{
  "encoder_head_dim": 16,
  "encoder_qk_norm": false,
  "encoder_inner_norm": false,
  "decoder_layers": 7,
  "batch_size": 64
}
Rows from block 4 of the text decoder, named by matrix and row number. Rows with one number belong to one attention dimension. Each number is 128 + 24 x the weight over the matrix's rms, rounded and kept within 0 to 255. All counts start at 0.
# q: attention query (decoder.blocks.4.attn.q.weight, 192x192), inputs 96-191
# k: attention key (decoder.blocks.4.attn.k.weight, 192x192), inputs 96-191
q.79 [126 104 158 103 122 108 138 162 153 173 107 157  99  69 124 111 133 168 114  79 194 121 116  96 128 118 136 158 126 103 151 133  85 113  94 140 134 109 137  98 139 161 153 166 113 146 159 115 154  96 119 126 110  93 136 167 159 107 134 112 116  83 202 117 131 129  83 162 149 100  92 108 152  86 121 150 114 151 167 136 122 120  83 110 138 126 132 133  89 147 129  63 152 144 128  99]
k.79 [126 103  93 175  92 116 185  54 111 100 101 113 158 181  84 122 163 100  99 169  93 127 139 107 148  45 151 146 149 116 148  89 141 142 128 109 104 135 148 149 170  89 114 118 117 145 141 132 140 119 133 137  72 108 131 118 122 119  82 126 108 126 163 111 164 109 139  84 115 172 120 135  89 122 139 163 119 152 165  99 133  78 108 120  89 167 139  96 160 158 115 167 117 102 109 203]
q.80 [164 144 136 152  64 117 173 131 139 146  69 103  55 108 136  81 131 128 197 161 157 146  98 145 148 187  81 155 138 126 110 125 122  92 137 178 137 107 155 131  52 110 122 170 118 135 117  55 127 137 134 141 122 122 133  97 216 136 146  92 145 119 169 148 149 165 178 174 118 115 163 116 137  77 135 134 149 168 128 114 105 135 134 171 117 157  94 132 121 156 135  87 128 101 135 157]
k.80 [100 136 161 102 164 170 165 117 152 159 222  32 127 141 153 141 143 171 103 140 143  20 117  88 125 128 197 128 114 150 134 141 184 144 128  72 150 159 152  47 188 104 132 164 157 101 213 203 170 107 125 111  94 126  98 137 134 103 105 132 186 122 177 116 143 126 132 147 163 164 124 100 137 168 102 102 139  79 122 119  94 106 149 145 106 126 189 147 148 137 105 138 165 150 139 181]
q.81 [120  80  71 177 130 124  95  89 125 101  90 117 128 135 121  99 143 136 118 145 137 124 147 107 170 149 123 125 106 104  95 180 113 121 134 135 120 108 141 124 121  81 100 151 106 161 110 106 137 160 159  70  98 134 182 147  81 129 154  77 149 111 159 121 144 133 118 115 139  86 113 139  77 123 147 188 161 136  84 149 151  83 101 127 141 141  95 159 172 100  82 133 125 101 112 137]
k.81 [ 80 184 105 117  85 177 166  99 162 158 165  67 156 117  85 145 124 149 141 109  99 140 122 136  59 141  96 118  91 163 104 130 150 130 179  18  74 127 170  64 127 141 142 164 202 196  93 125  95 151 163  93 148 122 105 152 112 132 148 157 100  18 114 168 128 153 123  53 158 123 109 147 130 147 118 122 153 107 120 162 159 135 154 162 144 146 124 134 179 154 130  45 152 140 181 131]
q.82 [157 149 128  82 126 132 122 195 150 138 142 132  77 108 118 116 154 112 135 112 131 118 120 139 150 103 129 148  92 158 104 153 140 120 117 141 122 123 106 101 106 129 116 157  96 138 146 182 142 150  92 115 196 163 135 121 119 151 129 163 129 102 149 121 107  85 146 118 103 100 141 128 111 136  90 193  65 137 111 121 166 109 105 136 100 145 120 105 104  71 132 108 113 132  96 138]
k.82 [132 143 121 137 123 124 126 134 136 166 157 124 104 159 152 138 167 128 107  75 121 153 143  90 118 121 121 114 127 114 138 100  93 160 119 111 106  90 155 118  85  91 132 128 138 120 104 127 137 118 140 114 100 116 146 128 179 144 148 140 111 113 116 161 159 165 158 137 137 120 110 110 169 167 154 140 135  95 101 100  68 103 139 199 128 123 126 123 143 144 133 102 123 139 149 129]
q.83 [130 185 150 121  76 137 140  92 154 152 134 203 124 121 175 103 150 178 134 117 146  62  96 140 145 127 142 127 134 133 111 115 136 130  38 101 147 147 100  96 122 132 131  90 151  91 162 119 130 113 142 139 123 139 120 128 131 129 151 127  73 115 174 106 119  96 188 103 108  76 144 170 172 111  99 153  84  56 104 111  86 114 120  68 156 156 122 115 148 102  82  91 126 118 124 127]
k.83 [132 173 101 155 124 168  97 129  82  82 130 161 142 132  90  79 125 162 138 140 159  73 131 138 155 136 134 157 121 122  91 118 105 121 163 124 149 148 101 130 134  98 124 142  97 131 124 164 121  96 149 123  95  97 121 138 138 149 137 140 105 137 145 145 140 112 152  92  61  93 101 152  93 128 207 110 108 174 160 160 112 118 124 118 183 137 146 124 143 126 134 114 178  84 168 158]
q.84 [134 134 167 186  92 129 104  91  91 160 166 105 143  97 160 118 176 139 128 162 130 101 109  78 137 131 110 102 127 139 130 120 142 121 121  95 111 148 116 141 150 183 103 126  97 171  91 106 141 133 116 144  88 161 132 136 126 138 120 114 156 141 135  98  94 120 138  94 112 142 116 140 117  86 135 170  92 134  96 154  99  65 162 113 130 127 132 110 184  98  83  39 177 118 126 107]
k.84 [126 148  83  86 110 131 168 149 147 163 128 144 140 132 129 150 132 188 135  92 135 152 135  90 127 100 118 128 140 159  96  95 136 120 181  91 106  82 160  97 151 165 109 125 110 133 102  95 127  90 187 108 165 111 126 176 142 162 138 140 106 112 127 163 113  98 130  95  99 132 132 128 108 120 126  89 158 130 122 155 125  93 171 150 134  85 150 125 159 113 124  55 142 134 151 131]
q.85 [117 146  97 142 131 124 115 117 125 114 103 147  94 158 121  75 103 140 107 114 139 154 127 159  88 117 154 152 114 139 120 144 142 155 132  90 128 122 119  90 149 104 108 123 105 149 143 153 135 133 126 133 128 156 159 134 113 140 142 173 136 100 131 124 115 141 146 112 145 109 105 139 153 133 113 117 149 117 106 100 159 154  80 142 154 115 139 132 107 112 135 132 118 141 131 108]
k.85 [ 97 126 134 159 136 152 115 116 144 156 110 134 103 182 113 156 150  98 123 112 120 136 137 123 126 135 102 113 125 133 111 146 149 113 139 140 145 121 107 103 125 129 132 101 135 157 150 128 117 155 161 118  94 162 139 121 132 146 130 126 135 132 148 144 129 137 112 136 117 118 125 131 144 135 108 140 128 125 176 147 127 132 120 140  85 165 165 156  97 124 117 133 100 129 101 111]
q.86 [116 146 104 188 144 106 137  95 105 147 118 115 121  95 152 115 150  57  81 137 129  94 160  92 145 168 141 166  68 139 147  67 124  85 115 102 145  82  87 146 135 134  90 115 107 127 121 137 157 123 154 160 124 157 139 120 120  90 134 133 179 154 131 122 129 124 131 133 142 142  93 125 157 140 107 165 149 115 115 100 145 115  42 132 119 146 100 110 126 121 101 187 142 101  82 157]
k.86 [145 109 109 121 111 165 144 156 129 166 114 116 133 124  87 123  76 107  81 106 112 112 140 127 131 125 169 131 133  83 138  98 101 115 144 163 125 166 144 100 152 114 113 106 129  97 149 100 129 125 147 125 178 179 119  79 165 119 109 139 153 139 115 121 103 139  92  85 127 135  85 161 137 114 128  97 121 186 135 126 159 159 135 151 110 130 116 135 134 131  89 178 101 133 136  66]
q.87 [114 125 145 105  87 141 117 159 132 107 149 142 122 110  84 194 137 157 109 154 168 158 155 132 141 129 128 101  93 134 100 110 103 119 143 128 113 182 111 110 130 146 132 106 130 127 119 122 119 120 149 153  97 139 117 122 111 133 138 103 122  56 155 162 134 128 101 141  87 150  73 145  98 101 100 186 140 124 131 134 141 106 145 123 127 126 156 130 153 150 147 117 127 125 111 105]
k.87 [171 133 141 140 163 116 103 125 136 138 125 138  98 126 160 147 189 178 139 124 142 123 147 118 213 127  78 153 166 150 105  89 120 141 145 151 126 112 115 104 130 108 120 134 101 127 166  76 122 140 106 132 120 126 150 123 127 167 135 130 144 160 162 160 119 115 134 106 107 100 126  99  76 104  97 103 163 138 103 166 119 101 103 123 117  88 106 142 138 131 123 155 109 102 127 130]
q.88 [111 145 147 109 165 212 105 124 145 105  88 102 152 110  99 101 122  79 154 120 148 133 143 120  92 200 119 155 154  84  88  99 163 130 141 163 175 126 105  94 173 156 194 124  97  86 134 117  63 124 134 103 221 168 132  91 133 149 132  89 149 146 118 150 169 151 142 131 102 139 152 120 102 103 111 149 143 118 122 178 128 160 133 128 176 144  63  73  78 127  77 162 118 126 119  88]
k.88 [185 161  98 151 174 122  86 141  98 116  86 101 130 128 107 116 129 113 127 130 152 174  88 140 146 126 104 109 193  69 171  94  75 141 103 146 122 159 132 160 140 151  80 119 158 127 142 125 205 112 132 121 153  96 160 130 158 110 127 124 146 140 169 106 101 135 186 138 166 104 136 126 112 114 100 122  73 133 132 176 222 139 153 142 147 138 163  81 106 161 123 203 101 147 148 147]
q.89 [195 123 142 123 148 139 115 152 111 134 134 110  65 113  89 114  91 183 123 123 161 142 179 143 178 131 154 113 144 152 183 137 105 157 156 153 155 195 126 143  64 125 106 123 139 149 120 101 156  96 107  77 138 117 121 132 120 177 163 106 164 115 141  67 151 104 115 139 147  79 147 140 177  96 172 148  84 108  75 143 156 101 177 147  99 159 182 151 122 132 208 147 135 141 165 140]
k.89 [162 114 111 111 148 158 118 122 130 145 125 109 146  80 109 120 140 115 144 182 128 166 107 169 130 169 127 126 128 153  92  83 147 119 130 147 144  75  98 183 120 169 177 116 151 147 142 110  97 135 136 100 145 112 103 120 142 153 126 146 106 144 143 103 149 140 137  75 119 140 162 111 118 118 147 183 130 114 156 125 164 169 176 151 100 145 111 130 113 106 164 140 141 124 141 145]
q.90 [163  76 120 134 140  94 143 108 167 161 124  66 117 112 179  98 132 116 121  72 107 115 120 132 171 109 156 110 185 167 117 114 120 141  51 149 134 118  99 109  69 183 128 126 152 195 124  65 170  98 100 134  94  90 128  97  65 116 143 104 106  60 111 139  88 133 128 100 117 146 187 101 157 129 149 149 176 126 151  97  73 188 142 143 102 174 100 113  95 100 148 121 128 105 160 121]
k.90 [103 129 161  55 213 124  98 160 141 198 131 156 118  79 201 141 143 113 114 118 121 138 125 130 173 128  89 133 170  73 106 147  70 109 117 126  85 197 158 107 115 131 158 113 149 127 145 126 113 156 163 195 183  90 118 124 141 151 107 104 133 110 133 126 167 130 161 136 139 149 129  69 114 106 100 115 127  95  79 100 150  36 135 152 139 144 109 114 165 136 185 173 168 121 113 127]
q.91 [105 193 134 120 118 160  83 111 142 118 142 191 109 159 127 100 156 131 132 137 126 108 102 104 109 144 119 131 142 108 143 185 101 124 165 139 168 130 127 110 169 108 119 138 139 136 119 159  73 151 131 149 135 175 146 136 169 131 179  94 123 116  96 144 128 106  63 149  94  78  93 180 129 107  95 161 103 158 128 123 134 146  91 139 119 123 122 151 196 133  70 107 132 129 104 106]
k.91 [100 153 104 155  97 155 187 131 121 163 122 136 159 135 109 117 147 131  96 129 119 136 125  74 145 155 145 126  93 123 150 127 149 142 104  89 118 127 159 125  93 106  93 124 169 126 127 124  93  85 117 123 133 115  98 120 140 115 158 176  92 100 167 130 127 134 128 129 152 152 147 146 108 142 114 142 159  93 120  98  63 110 135 133 105 178 115 113 163 110 131 132 160 123 105 143]
q.92 [106 136 143 111 110 135  59 179 154 117 141 127 122 167 125 107 118 136 129 109 120 107 103 115 107 143 143 165 154 118 113 142 164 116 137 180 122 112  91 108 125 127 133 127 115 115 125 135  82 159 143 147 119  93 155 156 124 136 137 126 134 170 116 132 113 145 150 128  95  99 144 125  82 102  95 126 108 174  96 139 158 147 129 136 142 155 123 108 111  78  95 108 169 139 168 101]
k.92 [141 134 127 132 148  99 155  95 156 129 111 103 160 131 152 183 148 155 119 129 146 134 135 154 114 169 128 129 128 138 113 119 138 105 140  90 147 124  96 115 106 187 133 106 132 130  86 116  94 105 162 135 137 142  90 109 108 140 117 141 116 122 117 171 131 162 133  86  94 132 164  89 129 129 136 140 160 130 122 125 142 141 151 142 103 100 152 148 115 141 128  87 137 127 133 110]
q.93 [123 166 118 133 122 147 119 100 124 112  97 160 133 112 113 133 154 132  98  81 121 192 118 114  98 136 149 150  88 125 110 133 128 131  90 103 131 121 124 119 162  86 136 185 114 126 165 127 136 128 126 115 179 164 123 135 124 131 122 129 128 124 148 128 150 113  95 159 152 114 125 134 177 159 115 128 121 117 107 134 164 143  86  80 130 134 127 113 132 153 127 152 145 133 103 144]
k.93 [113 160 127 168 118 141 165 122 137  98 116 108 107 131 138 134 112  99  86 131 134 174 139 113 124 116 161 135 111 129 128 144 126 118 137 148 145 115 121 116 145 107 136 137  92 157 152 122 133  88 150 108 114 116 116 125 125 110 135 128  89 104 141 121  93  96 100 148 141 123  96 160 120 131 114 123 151 138 139 114 125 156 123 149  96 178 154 138 154 140 120 121 121  90 104 101]
q.94 [114 135 118 148 116 167 129 100 130 145 106 117  96 122 161 128 165 167 110 125 118 109 109 139 122 143 144 109 136 102  96 144 134 124 146 133 116 140 130 102 132 192 119 117  93 145 139 108 112  83 138 125 153 142 122 130 121 112 150 158 104 136 120 102 121 192 149 150 117 113 126 161 143 133 104 103 168  89 120 139 135 148 146 173 136 138 150 106 152  90 113  99 113 105 154 113]
k.94 [158 148 161 141 170 149 100 114 106 134 132 108 111 129  89 140 141 116 124  82 152 107 130 111 144 148  90 137 136 145 100 151 103  86 174 134 148 140 152  95 121 126 142 129 114 167 123 107 111 158 140  73 128 102 108 108 156 148 150 132  94 128 139 151 132 146 152 148 181 133 145 124 138 116 133 111 163 143 122 143 117 107 132 136  87 114 179 124 131 151 114 114  89 142 130 141]
q.95 [119 105 139 134 119  94 111 120 151  86 127 105 125 151 131 156 132  97 119 154 123  99 121 110 133 148 115 141 155  83 126 109 121  98 121 178 143 129 152 119 146 156 131 134 140  77  96 113  85 120 172 137 149 125 151 129 161  76 160 159  86 135 115 146  67 127 139 106  92 112 148 161 144  94 130 126 146 178 128  89 149 135 150 116 129 159 127 128 107 132 112 171 125 140 130  71]
k.95 [115 127 179 143 110 138 141  81 127  76 112 134 138  86 136 167 107 164 109 112 130  61 137 112 173 132 135 116 140 162 132 114  86 119  99 131 136 168 140 106 110 110 117 114 158 115 147 111 144 100 113  99 132 152 139 113  90  78 145 104 129 118 102 129 118 161 155 117 117 160 123 122 159 123 130 175 105 135 174 174 136 138 129 132 131 111 128 167 113 128 142 153 143 118 110 112]