A small image captioner, trained from scratch.
Data: trained on photos of plants and fungi (iNaturalist), 45211 training examples, 9.6 epochs.
Rows from block 4 of the image encoder, named by matrix and row number. Rows with one number belong to one neuron. Each number is 200 + 40 x the weight over its row's rms, rounded and kept within 0 to 999. All counts start at 0. After the name is the row's rms in percent of the matrix's.
# fc1: MLP up (encoder.blocks.4.mlp.fc1.weight, 960x160), inputs 80-159
# fc2: MLP down (encoder.blocks.4.mlp.fc2.weight, 160x960, transposed), outputs 80-159
fc1.413,059,208,222,218,142,145,134,157,192,257,183,214,229,189,281,242,184,225,194,133,162,301,192,169,136,195,275,215,230,162,188,240,221,208,218,192,252,168,229,155,233,165,241,253,161,271,291,231,240,249,213,173,215,166,173,118,78,220,219,126,218,181,238,256,161,223,227,206,206,205,208,189,207,191,169,208,215,207,242,180,171
fc2.413,054,201,149,181,196,208,250,201,148,196,221,224,186,216,93,170,192,151,176,244,230,129,213,218,252,216,181,142,185,208,263,178,231,169,202,257,118,270,160,236,225,228,203,142,250,128,134,138,191,161,192,206,195,230,250,252,275,133,220,288,239,222,165,115,232,174,197,197,222,166,211,249,182,174,192,239,206,238,169,230,251
fc1.414,072,246,170,196,210,245,155,161,269,165,240,228,234,220,161,253,229,254,116,131,249,165,320,190,221,134,216,194,168,170,190,161,252,230,181,160,280,156,237,177,212,199,226,215,161,223,154,174,151,223,179,230,205,276,174,122,203,151,235,158,225,158,173,216,179,244,181,195,141,190,222,178,103,188,182,167,199,232,228,190,204
fc2.414,078,178,181,167,225,218,217,233,90,250,122,130,155,207,249,154,254,155,246,272,136,228,188,200,209,267,225,197,193,227,164,226,179,192,183,192,167,277,165,212,140,228,210,155,237,215,164,207,210,229,173,171,188,170,254,200,195,212,153,238,186,221,233,171,235,222,205,207,233,189,197,280,250,239,174,133,167,211,185,174,198
fc1.415,060,187,251,263,253,222,181,216,237,182,249,215,247,222,201,215,191,218,202,133,206,256,194,244,222,233,217,233,226,245,257,126,219,208,187,229,219,199,203,219,189,201,141,172,154,211,166,173,222,249,166,292,191,156,218,273,152,234,155,198,225,167,192,163,213,159,222,165,206,213,173,211,226,223,281,103,221,180,257,145,138
fc2.415,055,142,154,144,192,187,187,134,138,239,123,226,201,183,168,164,182,136,236,244,224,150,198,194,176,113,192,146,188,174,136,257,191,163,208,123,124,191,196,189,196,170,265,221,206,203,197,233,170,164,258,162,180,234,193,155,276,146,188,187,237,243,182,228,189,265,267,246,192,189,216,199,145,163,120,275,239,201,204,217,285
fc1.416,069,219,252,178,186,132,147,224,281,107,202,138,233,186,168,259,186,168,238,194,145,149,244,158,209,171,218,108,218,250,154,233,165,201,162,218,206,152,178,255,128,269,148,147,158,145,263,178,153,231,168,168,263,178,164,177,236,204,144,164,216,198,239,209,186,248,240,188,208,227,211,152,217,154,213,191,248,215,245,198,237
fc2.416,065,176,141,257,214,170,185,219,165,206,236,198,164,185,206,171,147,181,204,187,186,176,155,292,208,193,156,268,153,189,269,146,198,249,145,173,178,224,206,199,250,129,164,259,250,227,154,200,196,187,265,222,120,238,192,214,153,171,226,179,230,226,244,235,179,143,175,254,191,168,234,212,168,217,185,170,178,205,203,259,211
fc1.417,058,260,244,161,243,171,207,246,205,160,142,179,237,118,248,207,174,223,217,141,189,256,282,211,189,249,278,197,212,218,192,188,176,165,200,192,167,203,183,219,176,140,170,267,157,246,255,247,147,275,161,229,186,168,206,90,172,211,156,172,135,140,221,192,246,188,231,177,185,208,227,222,223,152,201,131,204,251,283,167,168
fc2.417,060,162,136,242,133,218,136,125,205,234,251,247,270,246,196,233,220,171,200,256,232,137,159,220,228,99,170,205,182,167,244,222,240,198,190,236,192,180,271,204,233,241,229,119,216,160,154,161,240,195,192,186,200,195,186,235,236,171,210,215,306,271,191,192,113,234,206,144,191,184,201,179,163,211,182,208,275,165,195,243,232
fc1.418,240,202,173,190,243,226,122,187,258,213,197,224,195,147,256,221,159,180,175,126,174,202,114,218,237,204,114,168,255,195,215,196,216,212,80,277,131,199,235,200,91,232,139,208,208,176,240,161,186,174,154,130,145,224,163,233,237,168,208,182,243,157,201,126,226,140,177,121,177,215,221,211,171,215,251,147,153,109,188,187,287
fc2.418,230,217,220,172,183,216,201,179,248,236,226,110,215,167,180,198,186,231,197,245,190,212,186,257,140,233,230,256,186,241,162,221,182,233,272,164,223,175,172,153,257,111,243,184,181,274,177,177,211,150,209,220,213,231,189,228,190,163,100,291,275,207,210,239,173,200,240,252,133,138,91,203,140,151,131,238,233,156,243,128,161
fc1.419,073,159,214,195,230,216,134,208,183,210,217,237,224,181,194,192,194,236,198,223,124,194,228,210,221,173,237,123,202,192,229,200,233,195,220,220,185,171,177,195,137,249,178,246,135,146,216,185,145,155,189,192,200,270,186,176,224,187,171,180,207,218,197,220,190,245,216,238,206,234,155,214,333,264,210,155,205,193,198,273,167
fc2.419,085,197,173,191,133,153,245,134,269,134,160,119,181,179,186,206,211,133,225,237,212,158,204,259,189,194,229,232,225,269,142,176,185,284,163,174,231,259,147,141,234,179,183,162,194,225,193,181,193,229,197,225,223,197,169,205,189,165,211,126,231,172,231,218,226,142,186,203,233,152,225,203,122,149,224,141,207,135,229,122,244
fc1.420,063,235,192,213,189,176,212,181,219,226,172,289,194,140,198,198,173,239,181,153,262,178,180,208,183,180,170,247,180,215,181,179,132,154,225,219,220,181,251,169,152,146,162,256,192,239,265,251,152,272,221,174,180,194,160,243,229,250,179,243,282,284,254,116,183,236,171,183,215,300,229,235,167,266,227,181,175,193,225,161,93
fc2.420,064,230,210,151,193,221,197,227,197,172,189,144,226,277,144,221,208,165,195,198,139,270,143,181,230,169,196,142,201,196,188,235,257,207,169,234,171,247,197,289,267,233,237,161,210,183,123,124,250,161,228,199,228,286,206,208,214,163,228,103,170,109,134,213,251,157,241,245,212,100,144,184,219,168,174,252,226,243,156,207,320
fc1.421,235,253,183,128,158,219,226,172,198,219,206,214,170,191,211,196,203,175,169,216,181,230,282,235,206,239,173,235,197,218,162,170,151,182,220,169,207,184,148,183,294,228,215,142,229,276,106,199,232,280,191,214,170,254,187,232,188,276,145,177,206,273,188,139,159,199,223,113,182,124,211,166,186,242,222,210,131,277,147,198,168
fc2.421,213,260,213,217,173,215,160,227,189,189,176,228,197,219,288,198,220,165,201,165,152,178,170,160,121,218,154,235,198,205,170,181,218,168,168,155,211,180,139,124,183,206,202,185,168,213,220,178,274,212,195,101,244,246,178,140,218,152,161,261,250,243,235,193,220,259,282,223,167,233,206,214,232,199,157,236,279,254,151,225,198
fc1.422,195,210,164,254,174,241,175,203,246,257,236,261,135,249,226,262,78,105,180,279,246,229,227,231,232,230,261,184,229,190,197,213,194,173,208,218,149,189,190,171,210,209,181,200,228,218,239,170,214,137,247,264,224,161,244,139,151,184,138,169,120,268,143,220,197,221,209,206,152,153,229,155,195,123,232,164,193,236,195,252,155
fc2.422,177,168,245,209,258,203,209,215,205,288,194,175,231,168,282,174,183,247,297,237,240,204,211,209,213,172,193,236,154,249,201,261,169,181,213,155,248,236,214,164,182,188,192,222,177,156,123,220,130,271,170,174,211,214,186,200,219,194,228,217,175,302,150,129,184,162,132,233,207,248,226,179,198,179,237,240,178,240,171,213,192
fc1.423,047,226,227,205,172,191,174,210,219,135,235,194,285,198,136,197,193,151,229,111,213,244,189,187,139,259,236,235,216,143,200,179,192,156,177,233,197,189,184,197,145,154,253,256,198,173,212,223,158,281,192,151,281,145,183,269,170,224,152,179,110,243,179,183,209,218,172,211,257,295,151,157,218,200,193,135,198,160,171,148,198
fc2.423,053,191,191,203,188,263,188,176,213,231,200,230,142,189,172,201,191,177,196,258,221,137,251,247,225,171,158,171,220,213,239,167,218,213,247,164,154,191,159,194,245,273,143,147,222,241,244,157,290,171,223,237,142,236,229,158,233,169,235,265,297,154,224,195,161,186,226,180,213,119,237,204,156,204,203,252,228,254,173,197,172
fc1.424,045,253,187,163,212,219,191,184,223,194,247,162,267,203,201,214,227,145,224,188,206,194,213,152,243,242,188,195,190,159,178,156,212,208,170,285,181,263,175,254,210,226,225,215,170,139,246,244,157,268,292,149,217,186,151,173,230,212,220,205,186,202,169,257,222,232,182,207,244,183,225,165,246,121,213,191,242,152,184,243,134
fc2.424,044,196,189,209,169,222,165,251,223,186,193,205,172,186,139,171,172,202,205,266,200,189,198,210,204,179,213,226,241,211,222,273,166,162,242,135,241,173,170,166,164,230,152,162,229,233,148,220,178,152,153,206,218,217,203,228,236,203,192,207,236,130,209,193,177,133,172,140,157,226,169,200,155,229,185,172,157,217,219,158,234
fc1.425,051,204,227,233,222,279,257,232,233,159,262,192,211,186,236,258,268,181,190,247,210,181,240,168,245,206,167,184,176,149,187,166,193,238,215,196,143,174,193,176,174,227,151,164,260,182,213,173,240,183,265,229,137,232,261,161,227,274,246,212,176,238,120,233,274,200,246,186,222,186,248,179,205,161,177,190,266,155,157,234,166
fc2.425,053,187,171,189,163,233,149,221,198,224,154,211,155,253,205,159,155,270,177,183,201,191,198,166,164,228,222,207,244,267,182,253,202,181,238,162,232,209,201,227,229,180,244,168,139,203,182,201,143,160,185,219,287,206,117,139,182,139,191,121,188,134,272,210,166,155,165,177,197,222,206,215,160,230,255,224,179,205,234,175,202
fc1.426,140,235,219,245,167,256,190,178,161,191,232,231,155,219,127,163,217,212,227,145,183,165,223,167,246,195,271,108,192,208,161,264,216,227,207,257,203,177,257,257,185,183,174,160,254,195,158,144,158,173,184,199,191,207,229,131,231,258,164,113,146,184,218,180,192,145,256,193,189,202,171,146,171,129,172,174,161,180,173,232,154
fc2.426,136,121,196,160,229,204,195,200,301,251,258,201,227,216,249,222,215,204,206,283,199,237,200,211,173,252,170,191,212,157,199,175,139,131,175,202,180,211,196,209,175,224,251,185,202,207,193,219,201,253,219,271,177,167,193,175,203,162,193,175,236,229,130,216,225,224,189,224,123,161,189,199,176,158,231,215,188,200,185,292,220
fc1.427,061,185,267,170,248,179,244,231,230,203,148,211,198,180,272,236,261,224,194,184,199,196,201,219,224,140,241,193,227,192,225,177,166,207,246,227,188,250,170,218,189,223,123,193,224,201,214,183,134,193,210,183,243,191,209,82,198,181,168,236,219,177,261,192,203,208,242,162,165,191,218,255,206,232,196,131,201,156,245,161,109
fc2.427,067,185,138,261,109,198,160,152,175,185,225,169,225,234,154,194,198,215,218,166,195,148,222,210,216,237,163,175,206,207,208,237,253,203,178,162,166,127,261,188,184,144,260,186,141,162,141,245,261,201,180,202,205,183,114,254,216,213,193,131,245,177,136,219,185,203,209,188,227,257,205,158,208,137,261,246,215,262,249,214,251
fc1.428,070,163,240,178,157,181,106,228,191,240,230,244,304,141,125,255,162,199,252,234,188,172,225,199,162,145,246,147,190,239,230,242,208,245,246,248,138,235,204,233,133,206,186,165,148,202,251,254,249,214,272,193,264,207,166,269,264,216,169,180,189,154,192,204,193,223,204,152,185,202,220,185,186,194,286,187,172,171,199,139,209
fc2.428,066,197,189,213,243,199,292,149,212,110,194,172,134,184,135,156,218,232,194,143,197,247,210,241,283,194,154,183,184,202,220,126,207,157,202,166,214,178,157,202,225,234,190,265,228,193,196,187,152,268,188,194,186,165,162,162,198,166,205,224,223,282,264,194,171,243,235,228,176,194,224,237,216,185,112,176,239,216,219,253,150
fc1.429,078,131,196,186,179,171,229,169,173,227,168,245,186,157,113,123,255,228,139,198,196,171,125,175,164,184,243,234,117,179,185,283,145,176,260,211,170,250,168,231,165,118,184,281,185,251,238,264,247,171,166,204,203,128,202,143,179,190,184,185,201,150,201,164,175,145,232,204,223,137,155,273,233,253,166,213,213,179,264,257,205
fc2.429,071,274,198,234,143,208,224,181,183,191,207,165,210,192,215,296,115,229,245,176,176,250,235,250,243,173,211,177,270,229,222,116,260,190,186,218,192,176,198,155,233,266,244,155,171,91,177,133,202,205,224,243,190,273,214,198,210,182,189,200,180,258,199,208,228,240,157,251,176,227,267,161,179,197,244,179,144,203,192,125,221
fc1.430,070,263,275,143,188,138,265,161,173,162,174,190,221,171,141,149,237,204,156,115,137,263,130,214,216,253,195,226,231,204,221,226,186,162,193,193,158,257,206,293,243,149,245,152,190,163,161,262,191,208,165,195,233,162,163,188,168,223,188,224,163,295,125,231,196,184,173,157,225,225,191,149,190,195,214,151,225,202,162,165,126
fc2.430,071,194,133,248,206,209,197,282,229,179,170,222,213,184,196,257,111,183,222,247,225,201,255,191,244,138,192,111,214,235,175,244,172,182,165,182,190,186,163,130,225,287,162,201,159,194,211,209,162,201,220,191,198,239,208,133,230,208,233,169,208,164,234,215,232,191,242,244,276,229,183,245,134,215,215,186,144,200,193,201,231
fc1.431,075,237,158,182,174,209,187,130,177,126,200,122,243,158,224,183,130,159,240,222,266,144,198,298,205,245,204,136,231,227,235,155,154,149,153,208,203,206,225,184,236,180,268,268,157,170,157,197,243,236,144,169,192,187,225,226,262,190,266,209,156,198,161,234,263,218,156,173,175,237,190,179,200,224,236,149,263,177,200,279,195
fc2.431,084,209,220,154,287,206,254,193,236,249,172,223,170,218,146,245,267,220,200,208,144,256,217,180,132,150,149,230,185,205,157,217,190,196,221,161,188,171,194,257,183,234,170,164,217,236,267,149,166,165,205,229,195,257,220,160,183,203,96,204,195,169,209,127,176,210,222,253,190,193,181,218,181,228,151,201,126,188,179,137,231
fc1.432,062,130,179,193,170,255,207,252,200,213,279,254,282,193,183,157,256,198,222,165,225,239,174,229,162,210,156,149,233,219,135,177,223,204,222,216,198,198,216,189,160,200,237,201,147,298,200,233,193,205,185,142,158,178,261,205,175,125,185,214,170,173,193,202,230,168,230,146,149,183,208,149,225,199,257,189,147,286,201,201,229
fc2.432,066,164,161,221,259,175,242,147,211,154,131,198,182,213,239,279,190,203,182,219,197,182,210,201,188,199,257,218,246,175,267,195,182,186,247,169,139,195,221,179,207,179,160,156,231,111,164,206,200,224,234,271,225,225,153,199,295,251,187,242,226,236,256,185,148,220,235,167,220,193,165,265,191,160,121,154,298,125,180,219,194